config.toml
model = "image classifier"
dataset = "photos of arthropod specimens (BIOSCAN-5M)"
train_examples = 97500
image_size = 64
crop_scale_min = 0.7
horizontal_flip = true
translate = 0.06
targets = ["order"]
num_classes = 18
arch = "vit"
norm = "layernorm"
norm_position = "pre"
activation = "quick_gelu"
mlp_ratio = 6
head_dim = 48
fused_qkv = true
bias = "none"
qk_norm = true
parallel_block = false
inner_norm = false
drop_path = 0.15
patch_size = [8, 8]
conv_stem = false
layers = 12
width = 160
positions = "rope"
pooling = "class_token"
loss = "cross_entropy"
init = "orthogonal"
residual_init = "none"
optimizer = "soap"
beta2 = 0.95
lr = 0.0023
beta1 = 0.95
shampoo_beta = 0.95
eps = 1e-08
precondition_frequency = 20
max_precond_dim = 1024
one_sided = false
adamw_lr_other_params = 0.0011
steps = 16000
batch_size = 256
epochs = 42.0
lr_schedule = "linear"
final_lr_fraction = 0.01
warmup_steps = 480
weight_decay = 0.2
adamw_weight_decay_other_params = 0.01
Rows from block 8, named by matrix and row number. Rows with one number belong to one attention dimension. Each number is 128 + 24 x the weight over its row's rms, rounded and kept within 0 to 255. All counts start at 0. After the name is the row's rms in percent of the matrix's.
# q: attention query, key and value (stacked) (model.blocks.8.attn.qkv.weight, 432x160, the q third), inputs 0-79
# k: attention query, key and value (stacked) (model.blocks.8.attn.qkv.weight, 432x160, the k third), inputs 0-79
q.96 096 [ 77 133 111 130 165 110  89 140 146 133 125 170 127 117 123  99 182 124 142 137  87 134 100 114 112 110 105 143 127 126 111 139 139 124 123 130 106 148 123 122 165 143 159 104 150 157 114 100  97 104 108 111 110 106 156 102 136 126 140 118 135  96 117 153 101 124 115 122 134 145 169 112 100 136 127 131 113 138  66 161]
q.97 116 [124 132 121 127  85 155 149 130 133 124 146  95 123 134 144 145 142  90 130 118 122  82 140 167  94 131  99 153 146 163 116 117 116 145  99 127 116 101 169 130 174 128 161 135 153 133 142 123 137 154 123 133 107 107 135  95 156 130 143 196 107 124 176 108 159  89  82  88  84 113 113 132 125 104 162 140  98 129 144 181]
q.98 092 [163 150 126 160 106 146 119 142 155 100 126 120 102 156 145 123 104 164 127 105 119 102  75 111 146 131 114 124 119 134 129  70 158  98 136  93  99 139 132 171 124 155 121 151 117 112 119 114 110 105  87 128 132 163 147 121 176 141 110 108 129 173  97 128 114 113 152 141 121 132 124 123 139 104 133 159 179 137 141 123]
q.99 113 [159 114 143  97 131 152 156 104 152 136 123 127 133 137 153  87 122 107 141 119 113 125 127 122 106 110 153 139  92 150 173 143 153 113  99 127 168 146 137 105 113  98 141  87 121 125 137 144 127 114 103 108  86 127  99 119 107 119 136 128 134  84 218 115 162 117 162 142 151 119 135 130 142 108 103 128 116 167 156 153]
q.100 113 [ 91 131  91 153 140 157 153 110 132 124 139 160 106  93  70 140 103 183 103 140 100 115 101 160 146 103 105 160 126 142  82 113 103  90 132 149 128 120 132 123  88 111 146 130 130 120 143  99  84  81  93 100 109 125 149 119 110  92 123 130 130 144  96 131 140 111 120 103 106  99 145  77 125  82 109 158 163 127 159 111]
q.101 102 [133 119  98 130 137 121 128  73  95 121 112 126 137 120 163 163 113 136 130 100 107 135 114 108 142 105 108 111 103 114 108 125 114 142 158  92 126 131 177  98  98 114 125 157 133 158 113  73  92  91 157 164  99 171 101 125 105 157 109 120  95 129 135 112 169 129 129  73 127 135 130 139 169 102 133 145 173  98 132 143]
q.102 113 [133 146 142 150 131 151 109 114 146  96  95 157 143 129 124 120 111 116 112 124 162 161 166 122 110 110 116 104 118 120 115 183 141 111 169 116 179 116 162 165 115 113 138 123 125  90 138 123 146 146 110 125 154 137 114 122 138 154 124 115 141  97 156 135  94  82  70 181 190 122 139 118 147 149 103 139  77  82 152 125]
q.103 095 [128 133 119 121 120 135 115 125 162 158 153 130 133 129 143 137  88 145 132 144 144 107 121  79 138 162 129 115 130 102 124 110 147 146  81 152 128  93  87 114 118 126 157 140 135 114 128 145 139 127 128 125 130 147 192 104 100 119 131 202 131 119 148 143 120 111 130 127 164 112 136 118 117 140 125  98 147 157 112 124]
q.104 095 [183  94 129 117 168  89 116 135 151 136 159 152 124 146 166 124 111 149  91 116  95 120 127  95 108  99 162 125 108  93  70 101 137 126 133 131 143 156  78 153 127 125 142  93 140  94 105 154  87 117 145 173  98 120 136 144 128 110 112 138  85 117 166 131  91 145 136 153 147 129 107 163 142 115  74 127 145 139 140 119]
q.105 103 [100 130 110 176  92 165 176 126 132  78 137 103 143 136 108 124 137 130 139 135 131 163 102 185 149 145 159 139 137 109 178 118 134 171 153 159 117 163 154  87 155 127 130  80  95 114 150 112 114 124 122 130 108 114 147 103 110 118 150 177 140 183 150 142 120 129 130 120 124 139 163 173 132 118  90 117 131 115 145 116]
q.106 098 [173  92 137 137 126 123  84  93 167 119 144 128 120 158 132 143 172 124 128 151 163 122 126 110 134 112 149 100 119 111 119 138 109 110 103  82 114 111 110 149 138 127 116  94 117 103 102 104 146 154  64 131 113 144 147 108 126 128 117 187 115 173 128 104 150 114 156 142 100 125  94 112 108 141 161  99 139 128  94 140]
q.107 106 [ 84 123 118 171 107 115 105 159 158 121 140 135 147 162 185 177 162 120 181 109 122 167 141  73  96 139 130 104 135 129 115 106 134 135 164 112 119 124 167 123 128 119 156 133 152  96 132 102 145  75 136 130  98 163 184 129 133 122 135 115 131 158 121 102 102 126 154 136 159 135 120 114 166 111 150 114 123 140 124 106]
q.108 097 [156 133  98  99 171 111 144 143 137  83 139 119 100  73 115 136 176 106 151 106 132  72 168 149 157 141 151 118 122 140 138 113 114  88 163 162 147 135 169 133 158 127  97 154 131 158 141 163  96 116 156 137  88 147 157 117 192  90 129 129 145 147 154 108 118 148 158 132 155 153  99 108 122 132  95  95 155 121 162 117]
q.109 104 [162 161 171 118 149 137 152 159 123 152 116 130 184 143  99 143 127 111 124 132 130  93 116 183 112 121 180 112 122 117 150 145 168 118 172 146 136 131 122 100 114 101 120 160 138 112 118 132  92 110 166 138  92 124 115 130 112 138 156 133 161 164 122 140 118 134 150 157 110 131 105 110 139 112 121 102 138 103 155  88]
q.110 083 [126 115 108 138 177 169 113 142 115 112 138 103 151 132 147 157  92 145 125 125 148 121 127 154 125 122 107  95 130 149 152 135 153 152 103 162 121 124  76 152  73 138 142 126 147 180 109  85 120 149 176 124 111 161 116 176 132 138 104  81  93 123 119 155  89 121 140 150 153 146 151 144 158  83 133 135  94 156 163  84]
q.111 091 [141 131 128 146 148  85 101 134 155 174 165  85  82 125 124 158 119 119 100 167 150  65 118 169 173 114 118 107 114 104 130 113 115 139 111 103 103 151 147 136 147 125 138 119 132 139 127 121 125 169 120 139 148 173 118 154 130 107 123 143 134 164 126 149 143 106 109 166 182 130 144 137 138 141 126 150  92  92  99 130]
q.112 103 [111 134 136  91 139 108 135 120 139 156 127 142 130 144 122 100 127 124 124 131 141 110 114 122 159 129 169 138 160 136 132  99  93 121 133 120 156 147 120 114 150 120 144 132 123 126 103 135 103 169 145 109  69 198 139 120 132 147 141 140 114 121 121 166 132 107 118 121 110 165 127 160 127 129 127  97 127 133 175 105]
q.113 102 [102  87 176 149 125 150 151 113 149 134 110 165 119 110 134 144  54 134 104 144 111 111 158 128 142 153 126  87 112 112 142 153  82  85 142 125 166 146 122 153 171 139 107 101 124 135 126 117 114 150 123 151 122 134 150 141 138  87 106 105  72 136 128 137 105 137  89 123 168 132 118 118 120 126 140 138 146 137  93 140]
q.114 091 [137 151 123  94 131  64 118 152 114 138  87 146 165 117 126  96 138 143 119 109 161 171  80  77 145 139 116 143 118 113 130 137 158 103 115 126 188 117 110 167 154 124 114 171 121  81  99 107 137 177 143 140 156 107  96 145  88 153  97 109 127 147 154 156 149 106 165 104 118 114 111 128 114 121 101 125 125 107 142 141]
q.115 113 [178 140 115 132 113 120 119 123 130 163 129 121  82 139 121  91 104 112  90 137 140  81 124 163 122 135 135 135 158  88 104 139  94 137 161 116 127 126 114 116 120 106 121 135 133 127 111 146 179 156  98 137 121  97 147  94 133 155 104 119 120 136 146 134 106 108 129 158 147 139 109 151  97 161 102 145 110 122 115  94]
q.116 103 [116 121  76 116 148 131 135 119 144 127 151 142 160 127 110 160 132 149 146 134 136 120 132 175 103 143  74 114 151 107 148 124 129 135 137 174 118 141 114  96 112 145 112 142 181 128 125 152 116 135 132 145 127  91 129 104  98  86  89 142 119  93 107 129 146 115  67 156 158 134 119  92 114 141 141 141  93  75 105 120]
q.117 102 [151 154 131 150  91  98  92 100 113 175 126 116 147 128 101 126 129 132 106 119 179 149  97  87 125 134 103 138 142 131  94 151 113 118 122 117 137 134  96 103 121 138 142 157 116 114  50 126 144 167 158  90 130 135 109 143 124 143 160 173 145 111 120 147 141 103 144 118 145 149 144 106 101 136 108  98 168 129 110 106]
q.118 103 [110  83 145 169 135 159 125 101 156 109 140 118 109 107 104  97 143 116 104 143 109 107 178 123 112 123  98  90 130  92 129 109 130 118 105 140 141 154 151 131 130 112 134  78 152 107 102 101 137 144 138 128 127 140 144 167 119 115 181 101 110  89 136 127 121 157 107 109 131 156 128 148 174 138  94 166 113 150  91 131]
q.119 093 [134  97 102 116 156 103 190 155 168 155 161 112 118  68 106  96  73 150 152 108 113  91  87 160 110 141 160 168 131 145 115  87 119 121  86 136 100  97 143 155 135 122 133 130 148 148 153 122 109 142 129 131 112 140 120 184 109 108 127 152 123 144 151 125 120 136 139 181 139 138 132 118 166 130 166 114 147 132 128 135]
q.120 103 [ 94 145  83 126  89 112 143 108  93 114  87 131 127 129 129 140  69 118 117 106  98 118  90 151 113 135 145 155 117 130  79 104 129 133 151 120 140 128 150  81 116  58 106 149 116 146 154 133 164  93 128 103 121 142 137 137 131 129 121  88 162 124 121 114 129 113  86  73 133 152 132 120  93 140 130 131 145 138  87 154]
q.121 122 [151 122 202  90 122 131 133 151 146 176 105 104 129 127  91 117 131 169 158 145 172 107 115 147 122 124 134  82 134 117 135 134 101 102 119 138 163  85 133 104 133 126  96 128 145 173  90 128 128 127 114 100 115 114 118 139 135 134 154 127 134 149 153 150 113 109 110 150 160 144 113 133 114 157 147 115 125 141 103 139]
q.122 106 [103 107 125 120 120 102 129 123 111 178 112  81 141 124  96 158 113 162 133 129  86 140 148 101  96 122 161 140 116 139 119 153 150 154 123 127 139 136 151 176 136 156 146 106 122 111 129 115  92 133 142 114 111 100 131 128 112 118 133 118 149 131 124  94 124 137  78 139 111 151 129  81 101  84  88 108 107 157 147 151]
q.123 100 [128 133 119  74  73 126 121 176 156 146  85 153 129 119 146  96 127 144 119 152 116 118  97 134 181 146 126 156 124 146 119 124 142 138 109 147 127 115 122 138 113 117 109 103 107 103 138 137 161 138  87 103 126  98 185 165 143 132 165 127 120 169 125 127 130 108 139 104 164 145  81 150 114  89 126 110 135 145 133 111]
q.124 109 [110  79 120 151 184 146 118 119 174 139 109 122 103 143 145 144 133 106  83 133 116 134 148 118 185 151 121 108 159 144 136 127 150 129 138 137 133 137 132 141 170 139 111 149 104 100 132 137 129 156 146 150  93 116 151  77 130 139 152 138 125  90 121 134 150 163 127 148 157 155 123 152 128 161 123 109 166 140 108 103]
q.125 094 [125 126 112 123 161 124  95 175 169 151  98 131 125  97 137 119 124 124 118 107  91 125 108 123 107 131 127 106 155 127 145 126 185 154  90 122 129 159 120 151 167 134 139 125 135 117 120 139 114  68 121 113 138  99 125  91 117 118 134 108 137 145 110 122 138 111 100 126 120 186 132 153 121 131  99 150  76 158 120 129]
q.126 103 [120 104  95 132 138 123  95 158 157 135 102 122 118 123 130 105 119 105 164 136 128 115 100 105 147 144 132 120 115 116 147 111 118 155 143 129 125 153 131 108 177 150 177 120 102 181  92 125 121 145 149 133 172 170 155 122 108 106 116 121 156 147 113 174 105 103 138 111 124 106 175 129 106 132 124 122  99 130  95 168]
q.127 106 [142 135 136 165 137 135 111 171 128 166  86 129 118 136 117 161 122 132 152 147 112 156 131 106 126 138 105 114 115 114 148  74 140  90 108 135 116 116 131 159 166 217 111 123  81  75 109 134 111 145 156 106 149 130 120 134 130 144 142 154 119 129 133  92  92 129 119 148 115 184 150 115  98 140  94 114 134 139 165 132]
q.128 098 [ 91 118 152  99  87 123  81  62 137 162 127 136  96  98 189 135 143  71 173 134 144 103 119 123 133 131 151 142 113 154 126 157 119 130 119 116 142 134 136 113 131 146  79  91 131 154 100  94  94 124 109 103 103 130 158  75 148 108 138 176 137 115 134 101 144 158 158 139 102 139 140  74 110 126 118 109 137 133 104 112]
q.129 112 [132 127 162 109 110 146 127 144 113  67 135 133 164 161 157 143 128 114 139 132 121 147 166 129 153 122 159 128 176 186 104 159 165 121 125 137 136 132 136 129 124 145 107 173 106 137 173 162 170 122 141 100  89 131 138 152 113 183 173 127 127 110 116 105 125  87 120 168 136 155  80 151  98 100  94 134 104  88 136 162]
q.130 107 [ 95 121  88 137 166 146 158 102 129 125 127 106  86 118 136 129 143 159 137 108 131 120 127  90 142 108 168 139 165  81 138 139 134 137 130  52 145 129 131 147 129 125 157 147 109 132 109 150 147 136 114 118 132 124 154  90 163 138 117 126 106 136 132  80 138 137 121 129 152 113 132 143 175 145 110 126 130 156 125 117]
q.131 104 [127 137 136  98 173 115 119 103 173 116  90  72 122 119 137 115  93 126 124 121 148  98 144 116 135 152 116 122 113 108 128  89 140 153 140  96 130 131 120 136 162 134 138 131 106  99 127 124 130 128 134 120 106 140 114 149 113 140 120  86 173 127 135 124  73 105 114 166 133 145  89 149 120 136 145 121 146 147  93 161]
q.132 087 [117 131  84 136 119 127 150  86 135 107 161 199 118  98 140 128 141 129 122  91 102 130 145 140 177  91 151 134 135 121 169 136 106 112 144 126 152 132 135 117 136 156  83 116 163 149 125 134 136 116 133 103 105 171 128 159 113 139 134 137 149 152 107 127 104 100 118 127 173 104  62 106 122 139 145 122 133 104  93 116]
q.133 081 [ 93 120 118 111 152  84 122 114 116  99 170 115 133 126 145 114 122 147 103 162  91 139  90 143 109 142  97 156 180  99  97 139  89 134 140 130 163 139 143 131 136 125 116 111 134 143 114 158 135 162 138 162 113 148 134 139 146 152 112 122 132  61 173 142 114 120 122 152 126 155 165 107 143 124 146 147  97 167  80 145]
q.134 088 [109 177 131 187 125 125 174 151 108 163 126 151 144 141 123 143 153 111 124 118 140 103  87 129 134 133 165  93 152 110 147 155 109 142 156 109 160 131 100 127  94 108 123 151  86 143 130 174 120 128  77 128 135 145 133 133 105 152 117 129 111 114 124 145  86 166 145 129 107 151 116 119 106 134 139 116 125 132 139 150]
q.135 093 [109  97 145 131 174 143 103 121 140 131 137 148 134 145 150 135 145 117 126 114 129 156 146 138 118 105 163 143  95 138  97 147 146 128  57 139 107 159 104 132  87 138 146  85 161 121 190 104  99 110 129 104 116 146 105 115 102 142 127 109 124 143 103  85  87 118 137 146 141 159 161 101 127  78 107  96 115 103 117 156]
q.136 102 [146 135 132 159 165 143 121  86 104 130 141 128  87 118 155 124 161 146 123  92 150 137  96 148 111 174 116 142 169 138 110 102 108 122  98  85 106 169 105 143 132 120 112 141 144 169 153 139 113 103 140 117 147 132 130 123 110  96 108 123 142 100 141 125 150 114 185 124 115 116 136 150 143 136 151  99 177 116 136 106]
k.96 101 [143  79 199 107 133 115 110 120 166 109 126 121 116 125 129 140  98 136 133 147 140 113 140 110 118 113 102 109  96 111 137 118 189 132 145 162 145 145 111 131 107 189  96 128 164 131 187 136  97 147 115 126 100  91 131 162 118 144 135 144 160 141 140 114  92 144  84 123 124 130 132 144 100  97 120 115 101 156 133 133]
k.97 108 [102 153 149 128  88 156 111 131 144 141 145  73  79 122 104 167 118 134 155 106 114 128 136 102 101 130 103 108  92 140 140 129  94  92 102 124 136 136 152 145  85 110 143 131 104 168 101 146 100 142 121 138 147 151 142 108 128 157 152 108 145 114 124 136 144 131 142 113 152 167 113 155  90  99 111 166 169 123 103 146]
k.98 103 [182 166 101 137 133 135 112  88  73 154 165 140  70  96 116 104 118  93 158  56 148 118 140  75 113 143 139 120 128 121 136 125  96 103 123  89 157  96 129 147 109 163 124 133 123 119  93 134 134 131 105 125  97 123 107 147 121 101 127 116 121 124 142 101 117 105 183 156 134 129 189 134 101 127 167 137 149 136 147 101]
k.99 100 [116 136 123 168 130 141 134 134 128 110 116 122 112 161 132 142 128 123 152 131  68 133 145 122 126 122  82 122 176 127 185 112 105 115 154 140 112 121  98  96 175 112 122 107 158 125 123 137 143  98 128 111 130 150 143  84 178 162  81 103 138 131 158 139 134 158 136 117 104 128  87 112 135 187 108 126 110 134 125 139]
k.100 099 [122 150 121  89  61 114 139 107  90 129 127 109 152 157 115 138 157 107 107 123 131  82 133  81 101 103 157 172 167 131 112 154 106 118 118 130 139  84  89 115 106 132 154 127  96 109 104 119 106 135 128 115 116 105 124  90 161 130 177 124 135 160  93 127 110 141 115  98 147 168 146  89  99 135 151  96 138 137 163 153]
k.101 099 [103 132 131 143 146 131 128 149 129 141 113 114 110 110 109 115 167 165 119 131 129 109 107 153 114 105  79 132 121 148 141  75 119  51 108 165 138 125 139 138 134 105 144 107  83  72 157 141 103 111 161 158 154 114 148 158 120 148 139 118  98 147 157 121 105 115 127 122  78 167 117 145 122 135 140 147 159 128 127 154]
k.102 103 [108 109 133  90 152 126 109  98 138 108 147 151  98 144 138 131 131 121  97 103  76 126 150 179  73 141 145 117  92 107 121 144  95 140 163 134 133 184 142  94 136 137 173 177 114 172 122 125 135  88 144 130 114 150  94 134 132 102 154 133 137 117 147 117 119 162 113 133  91 104 162 164 148 158 153  97 123 145 119 104]
k.103 085 [133 151 119 151 130 109  93 116 124  97 101 103 124 111 138 152 118 132  70 141 148 177 121 177 167 132 163 140 155 168  83 164 128 150 133 114 133 180 113 150 113  80 159 131 126  91 134 133 131  99 127  97 156 124 135 123 126 134 119 149 138 107 132  91 125  99 110  90  98 128 133 138 117 122 149 123 132 166 102  92]
k.104 095 [ 88 125 111 110 154 162 125  70 121 104 112 150 158 111 103 113 138 120 128 122  98 109 153 153 137 154 148  86 106 100 120 158 145 124 121 160 133  84 160  92  80 116 111 189 133 127 125 124 133  77 145 160 125 185 121 140 123 135 182 111 186  95  77  85 168 159 165 172 128 119 131 137 118 124 142 124 141 159 128 117]
k.105 095 [148 122  99 124 148 129 150 127 132 144 128 132 144 127 124 152 128 163 137 143 138  95 146  82 185 128 107 135 147 142 190 134 122 135  82 100 179 114  99  83 148 131 165 142 136 112  87 102 158 135 118  87 134 140 148 113 161 138 135 106  93 120 154 137 142 163 107 122 167 159 105 125 180 153 161 107 206 126 152 109]
k.106 098 [117  68 143 139 136  86 140 149 100  92 104 151 164 125 134 152 113 115 100 172 121 144 127 141 123 121 127 148  91 162 118 120 139 121 122  97 104 105 140 105 165 124 119 118 145 197 105 151 116 123 158 141 125 119 132 194 132 115 138 134 148 172  78 119 110 113 117 107 166 137 141 107  97 157 127 115 155 133  99 158]
k.107 100 [142  83 143 110 164 101 116 140 127 144  68 131 118 143 101 109 154 172 162 119  97 157 113 162 162 125 151 148 124 169 127 162  67 146 166 114 164 128 126 112 151 166 125  98 107 187 111 126 101 116 149 122 123 131 114 164 131 152 104 145 143 181 124 147 120 110 136  99 125  94 129 127 158 115 144 130 104 156 117 140]
k.108 100 [135 114 164 111 139 165 108 101  99 114 112 138 134 146 120 151 123 103 146 135 125 132 131 157 146 103 103 152 122 148 142 100 158 136 161 118 148 144 109 153 114  94 133 104 119  98 141 167 126 145 116 116 130 134 152 106 120 144 120 147 162 108 182 137 141 104 165 160 110 141 123 139 170 160 109 133 104 123 157 127]
k.109 108 [141 159 126 188 144 128 157 138 117 132 110 113 108 104  75  62 108 100 109 121 115  95 123 126 137  93 108 107 137 135 129 102  77  93 121 133 164 172 107 114  90 127 131  96 153 102 112 109 137 111 133 108 143 126 115  87  84 104  97 118 129 173 118 124 117 159 172  90 115 109 128 135 142 114 113 134 122 107 147  99]
k.110 090 [ 79 121 102 132  83 110 145  88 138 144 125 132 139 172 146 126  64 153 126  72 110 160  93 136 135 152 154 140 149 128 100 146 156 124 120  95 140 104  73 146 117  90 113 119  54 122 106 126 149 115 128 143 133  92 120 115 124 103 187  83 121 131 139 165 139 108 155 108 130 109 116 124 154 138 102 134 185 132 110 144]
k.111 097 [142 122 121 107 123 146 132 166 130 100 151 120 141 126 162 138 137  97  83 121 121 146 145 134 100  98 145  90 104 102 151 101 144 155  87 139 117 134 135 107 126 166 124 212 101 132 137 121 154 104  93 164 117 117 111  95 105 131 164 117 167 123 162 114 150 121 125 120 123 106 111  71 117 148 102 162 134 166 119 101]
k.112 099 [122 135 145 163  94 164 156 114 152 118  95 109 122 100 114 100  93 162 111 120 138 167 152  99 171 144 116  85 187 135 135 139 104 178 129 149  88 127 132 152 122 133 124 140 127 104 112 125 195 122 125 127 134 104 118 119 110 125 120  88 162 129 119 170 145 152 105 151 112 133 112 123 172 148 118 124 108 134  81 141]
k.113 105 [141  91 137 126 129 165 126 128 123 151  98 125 110 124 171 111 152 103 129 174  98  59 146 130 148 126 116 145 107 151 102 139  93 129  98 128 130 105 150  91 101 104 110 184 126  91 142 194 161 133 128 109 102 151 130 109  92 154 132 152 129  85  99  99 171 143 117 125 127 135 106 129 156 114  89 151 121 115  94 118]
k.114 088 [146 192 126 134 173 143 102  99 139 150 139 153 121  90  83 115 132 159 126 177 174 132 116 104 122 152 121 160 149 132 133 101 117 117 142 158 142 179 136 100 119 118 117 138 150 171 118 124 112 114 117 142 112 137 128 109  84 156 112 147 141 175  89  66 160 123  86 145  77  68 118  94 128 125 112  84 123 101 112 108]
k.115 109 [157 147  91  71 110 120 152 127 133 137 141 148 143 124 126 176 123 106 115 112 113 112 152 136 109 121 128 157  93 161 114 111 117 125 128 134  80 124 139 157 132 137 130 149 116 166 123 147 121 100 151 169 154 116 129 156 106  98 144 135 122 111 106 117 137 129 111 115 116  93 153 141 127 141 138 129 129 104 129 130]
k.116 100 [129 146  80 117 130 116 100 169 120  71 153 137 143 138 100 156  99 161  91 137 152 138 125 100 161 106 136 141 137 147 137 103 121 100 161 137 147 162 133 172 105 150 104 118 121 106 119 125 146 136 172 128  86 121 107 122 154 161 166 133 136 128 138 121 134 132 108 146 131 132 183 164 170 120 149 151 152 127 102 138]
k.117 103 [137 136 163 120 154 172 103 146 146 115  86 122 121 144 115  97 126 116 127 136 154 147 110 150 131  69 113 128  99 144 154 118 167 112 141 103 160 134 110 158 159 110 105 139  79 132 126 116 138 139 119 149 172 104  88 135 166 117 139 138  91 104  99  91 105 113 102 109  89 139 161 157 128 125  92 148 140 141 113  95]
k.118 102 [ 72 112  70 153 118 157 181 132 128 141 153 139 163 124  89 133 147  99 120 158 165 105 113 118 155 110 122 127 105 123 133 100 122 129 107 139 149  97 132  84  91 148 111 122 125 130 103 101 151 110 142 111 153 149 111  91 116  91 143 145 174 146 108 109 100 114  87 146 136 127 112 148 110 156 119 109 101 143  95  97]
k.119 100 [113 109 136 112 103 125 131 136 109 114 165 105 134 122 150 142  97 135 121 191 133  85 121 169 143 139 130 110 135 126 163 146 114 127 112 131 132 149 138 138 122 100 158 148 128 187 154 138 142 136 153 131 109  96 146 126 104 178 110 114 142 162 126 139 144 152 135 147 108 148 129  88 149 117 160 190 134 111  99 106]
k.120 109 [ 96 126 146  91 138 158 136 128 157 146 149 117 150 137 101 134 172 118 147 116 148 154 127 102 111 140 117 114  89 136 139 174 181 153 171 110 101  99 125 156 141 126 145 102 143  81 118 135 126 108 144 141 134 131 109  81  85  93 102 166 114 146 149 112 189 151 134 162 118 156 155 113 116  99 102 140  97  85  95  98]
k.121 105 [133 172 111 139 125 131 111 164 149 152 137  87  86 137 130 156 127 159 120 107 107 154 110 117 119 119 101 144 141 120 138 158 137 124 161 112 106 118 142 186 133  83 123 159 151 102 155 135 122  98  84  93  85 106 141 131 133 127 128 147 182 116 136 125  83 118  84 100 170 146 175 105 121 143  92 139  98 117 140 103]
k.122 106 [128  95 101  91 145 154 118 124 113 137 111 146 108 135 108 122 110 158 102 114 121 130 130 133 131 150 116 169 127  76 172 113 139 107 102 103 161 159 117 107  96 153 146 131 113 119 120  57 128 139  94  95 133 111  97 138 119 123 123 140 191 138 146 128 133 126 118 136 121 102  83 119 133 112 117 131 159 128  96 118]
k.123 103 [158 165  96 142 117 117 101 133 132  96 106 117 114 138 146 153 140 115 127 124 111 145 123 153 144 123 179 131 124  79 164 135 120 128 105 103 120 138 128 130 180 114 172 126 122 133  63 145 114 128 143 140 155  94 139 123 103 182 168 132 156 104 140 149  82 151 105 139 135 143 136 150  88 159 134 113 135 130 142 131]
k.124 105 [157 119  92 152 132 105 116  76 124 109 140 134 105 125 138 119 149 171 115  65 147 120 118 116 147  95 134 125 165 106 144 106 127 130 130 147 151 121 143 157 122 148 129 156 141 145 173 136 111 123  95 125 136 114 153 154 142  95 129 129 118 149 126 190 142 182 140  98 124  87  86 194 101 141 151 152  84 145 123 129]
k.125 102 [168 164  95 160 166 122 141  99 118 115 127 143 166 121  92 133 167 121  98 170 143 110 109 126 115 155 115 121 149 113  85 135 129 129 160 122 119 134 189 115 114 105 151 130 140  84 102 129  77 160 124 175 110 126 123 140 100 145 131  99 171 139 154 139  88 121 116 128 146 151 180 173 129 148 165 144 140 137 155 101]
k.126 094 [133 127 151 143 125 129 133 118 159 153 131  93 133 149 135 124 100 141 144 129 155  92 174 127 118 106 105  87 130  96 105 156  87 130 162 104 135 111 147 174 152 102 129 170 105 113 131  87 135 107  94 131 112 126 170 173 152 128 114 106 140 179 137 185 126 118  99 119 148 150 148 120 143 129 181 151 126 127 105 119]
k.127 108 [124 119 136 115 110  95 134 124 105  85  71 121  96 100 107 161  82 119 136 149  69  98 131 124 141 105 101  98 146  63 147 135 126 161 137  71 164 152 137  93 117 110  95 107 165 136 132 127 163 122 100 104 128 120  93 114 159 124 109 131 147  71 116 124 146 161 150 136 129 130 113 139 129 144 115 122 142 155 134  99]
k.128 101 [113 145 151 137 126  88 144 156 154  98 120 136 160 154 112 127 119 141 102 116 112 128 176 144 164 107 147 124 125 131 149  99 136  73 103 133 156 144 149 141 140 135 128  89 117  57 134 163 154 119 117 140 131 141 113 171 132  99 104 115 110 117 150 121 127 143 138 142 142 161 120 152 139 141 111 123 139 140 149 121]
k.129 106 [146 127 126  97 169 159 149 109 106 126 116 156 147 100 130 125 138 141  99 100 112 194 139 111 125 140 107 100 115 138 160 132 177 136 175 117 115 125 160 162 143 207 173 147 134 126 100 103 135 105 159  90 111 105  96 148 158 125  99 142 123 158 138 143  97 117 119 130  80 142 113 142 165 141 121  96 165 102 153 116]
k.130 101 [118  81 128 148 117  77 165 107 149 137  98  93 141 103 120 140 137 128 150 151 124 114 110 152 142 133 157 131 126 114 144  66 108 163 101 104 106 117 134 128  80 139 168 160 151 110 157 128 166 166 122 121 182 172 154 100 137 113 159  95 124 120 151 126 154 142 100 109 117 134 108 139 106 113 133 107 154 143 119 114]
k.131 101 [158 176 158 122 160  95 116 136 166 128  97 109 134 142 151 117 131 137 119 104 118 114 115 153  94 127 134 117 132 140 156  87 120 111 154 134 130 176 160 145 115 102 144 158  85 172 133 100  89  87 158 141 134 153  94 103 121 116 116 129 119 155 139 138 130 132 120 121 109 145 105 110 141 118 171 124 103 133 127 120]
k.132 086 [147 141 157 143  97 110 141  82 123  79 117 129  90 153 162 174 134 121 117 127  84 133 125 132 122 180 128 120 129 129 121 142 139 158 104  98 109 118  79 181 100 151 219 129 131 110  82 180 117 121 147 128  81 130 103 138 140 138 146 136 105 107 145 130 152  83 107 132 116 123 144 101 167 154 170 165 128 127 190 110]
k.133 086 [136 127 127 151 177 135 114 114 124 111  89 170 124 132 136 109 142 155 111  94  87 100 156 144 146  58  83 128 147 108 162 146 125 119 123 169 125 174 161 130 130 151 114 148  86 125 138  93 113  88 138 112  90  91 110  96 126 131 106 144 129 133 154 107 115 146 125  91 121 133  60 111 106 145 153 143 120 135  95 109]
k.134 091 [140 150 121 125 175 139  68 140 151 116  99 123 178 133 118 113 143 142 134 151  69 135 160 125 122 125 133 179 152 127 135 116  78 147 105 119  96 131 126 117 114 135 110 119 138 167 104 183 145 126 114  95  98 121 150 142 131 136  89 137 102  94 122 143 109 135 111 170 123  85  99 167 118 123 146 174 126 123 166 117]
k.135 095 [164 150 147 161 148 134 107 103 148 137  60 156 126 117 123 139 127 184 120 102  86  92 132 131 166 122 119 124 157 127 170 126 123 146 160 158 137 125  70 142 117 126 173 173 154 112  92 117  89 114 106 164  96 119 126 104 148 134 106 136 160 128 114 126 136 126 136 132  88 125 105 125 120 134 148 133 157 154 154 123]
k.136 101 [138 174 143 168 125 105 157 123 125  82 134 110 137 149 146 171 145  95 140  98 136  88 106 157 110  84 139 114 102 162 139 128 119 120 117 110  97 113 140 129 122 111 140 127 128 158 107 171 141 131 124 150 135 121 130 110 167 128 165 144 118 170  84 121 155 147 149 149 121  76 139 115 135 120 131 151 140 163 131 135]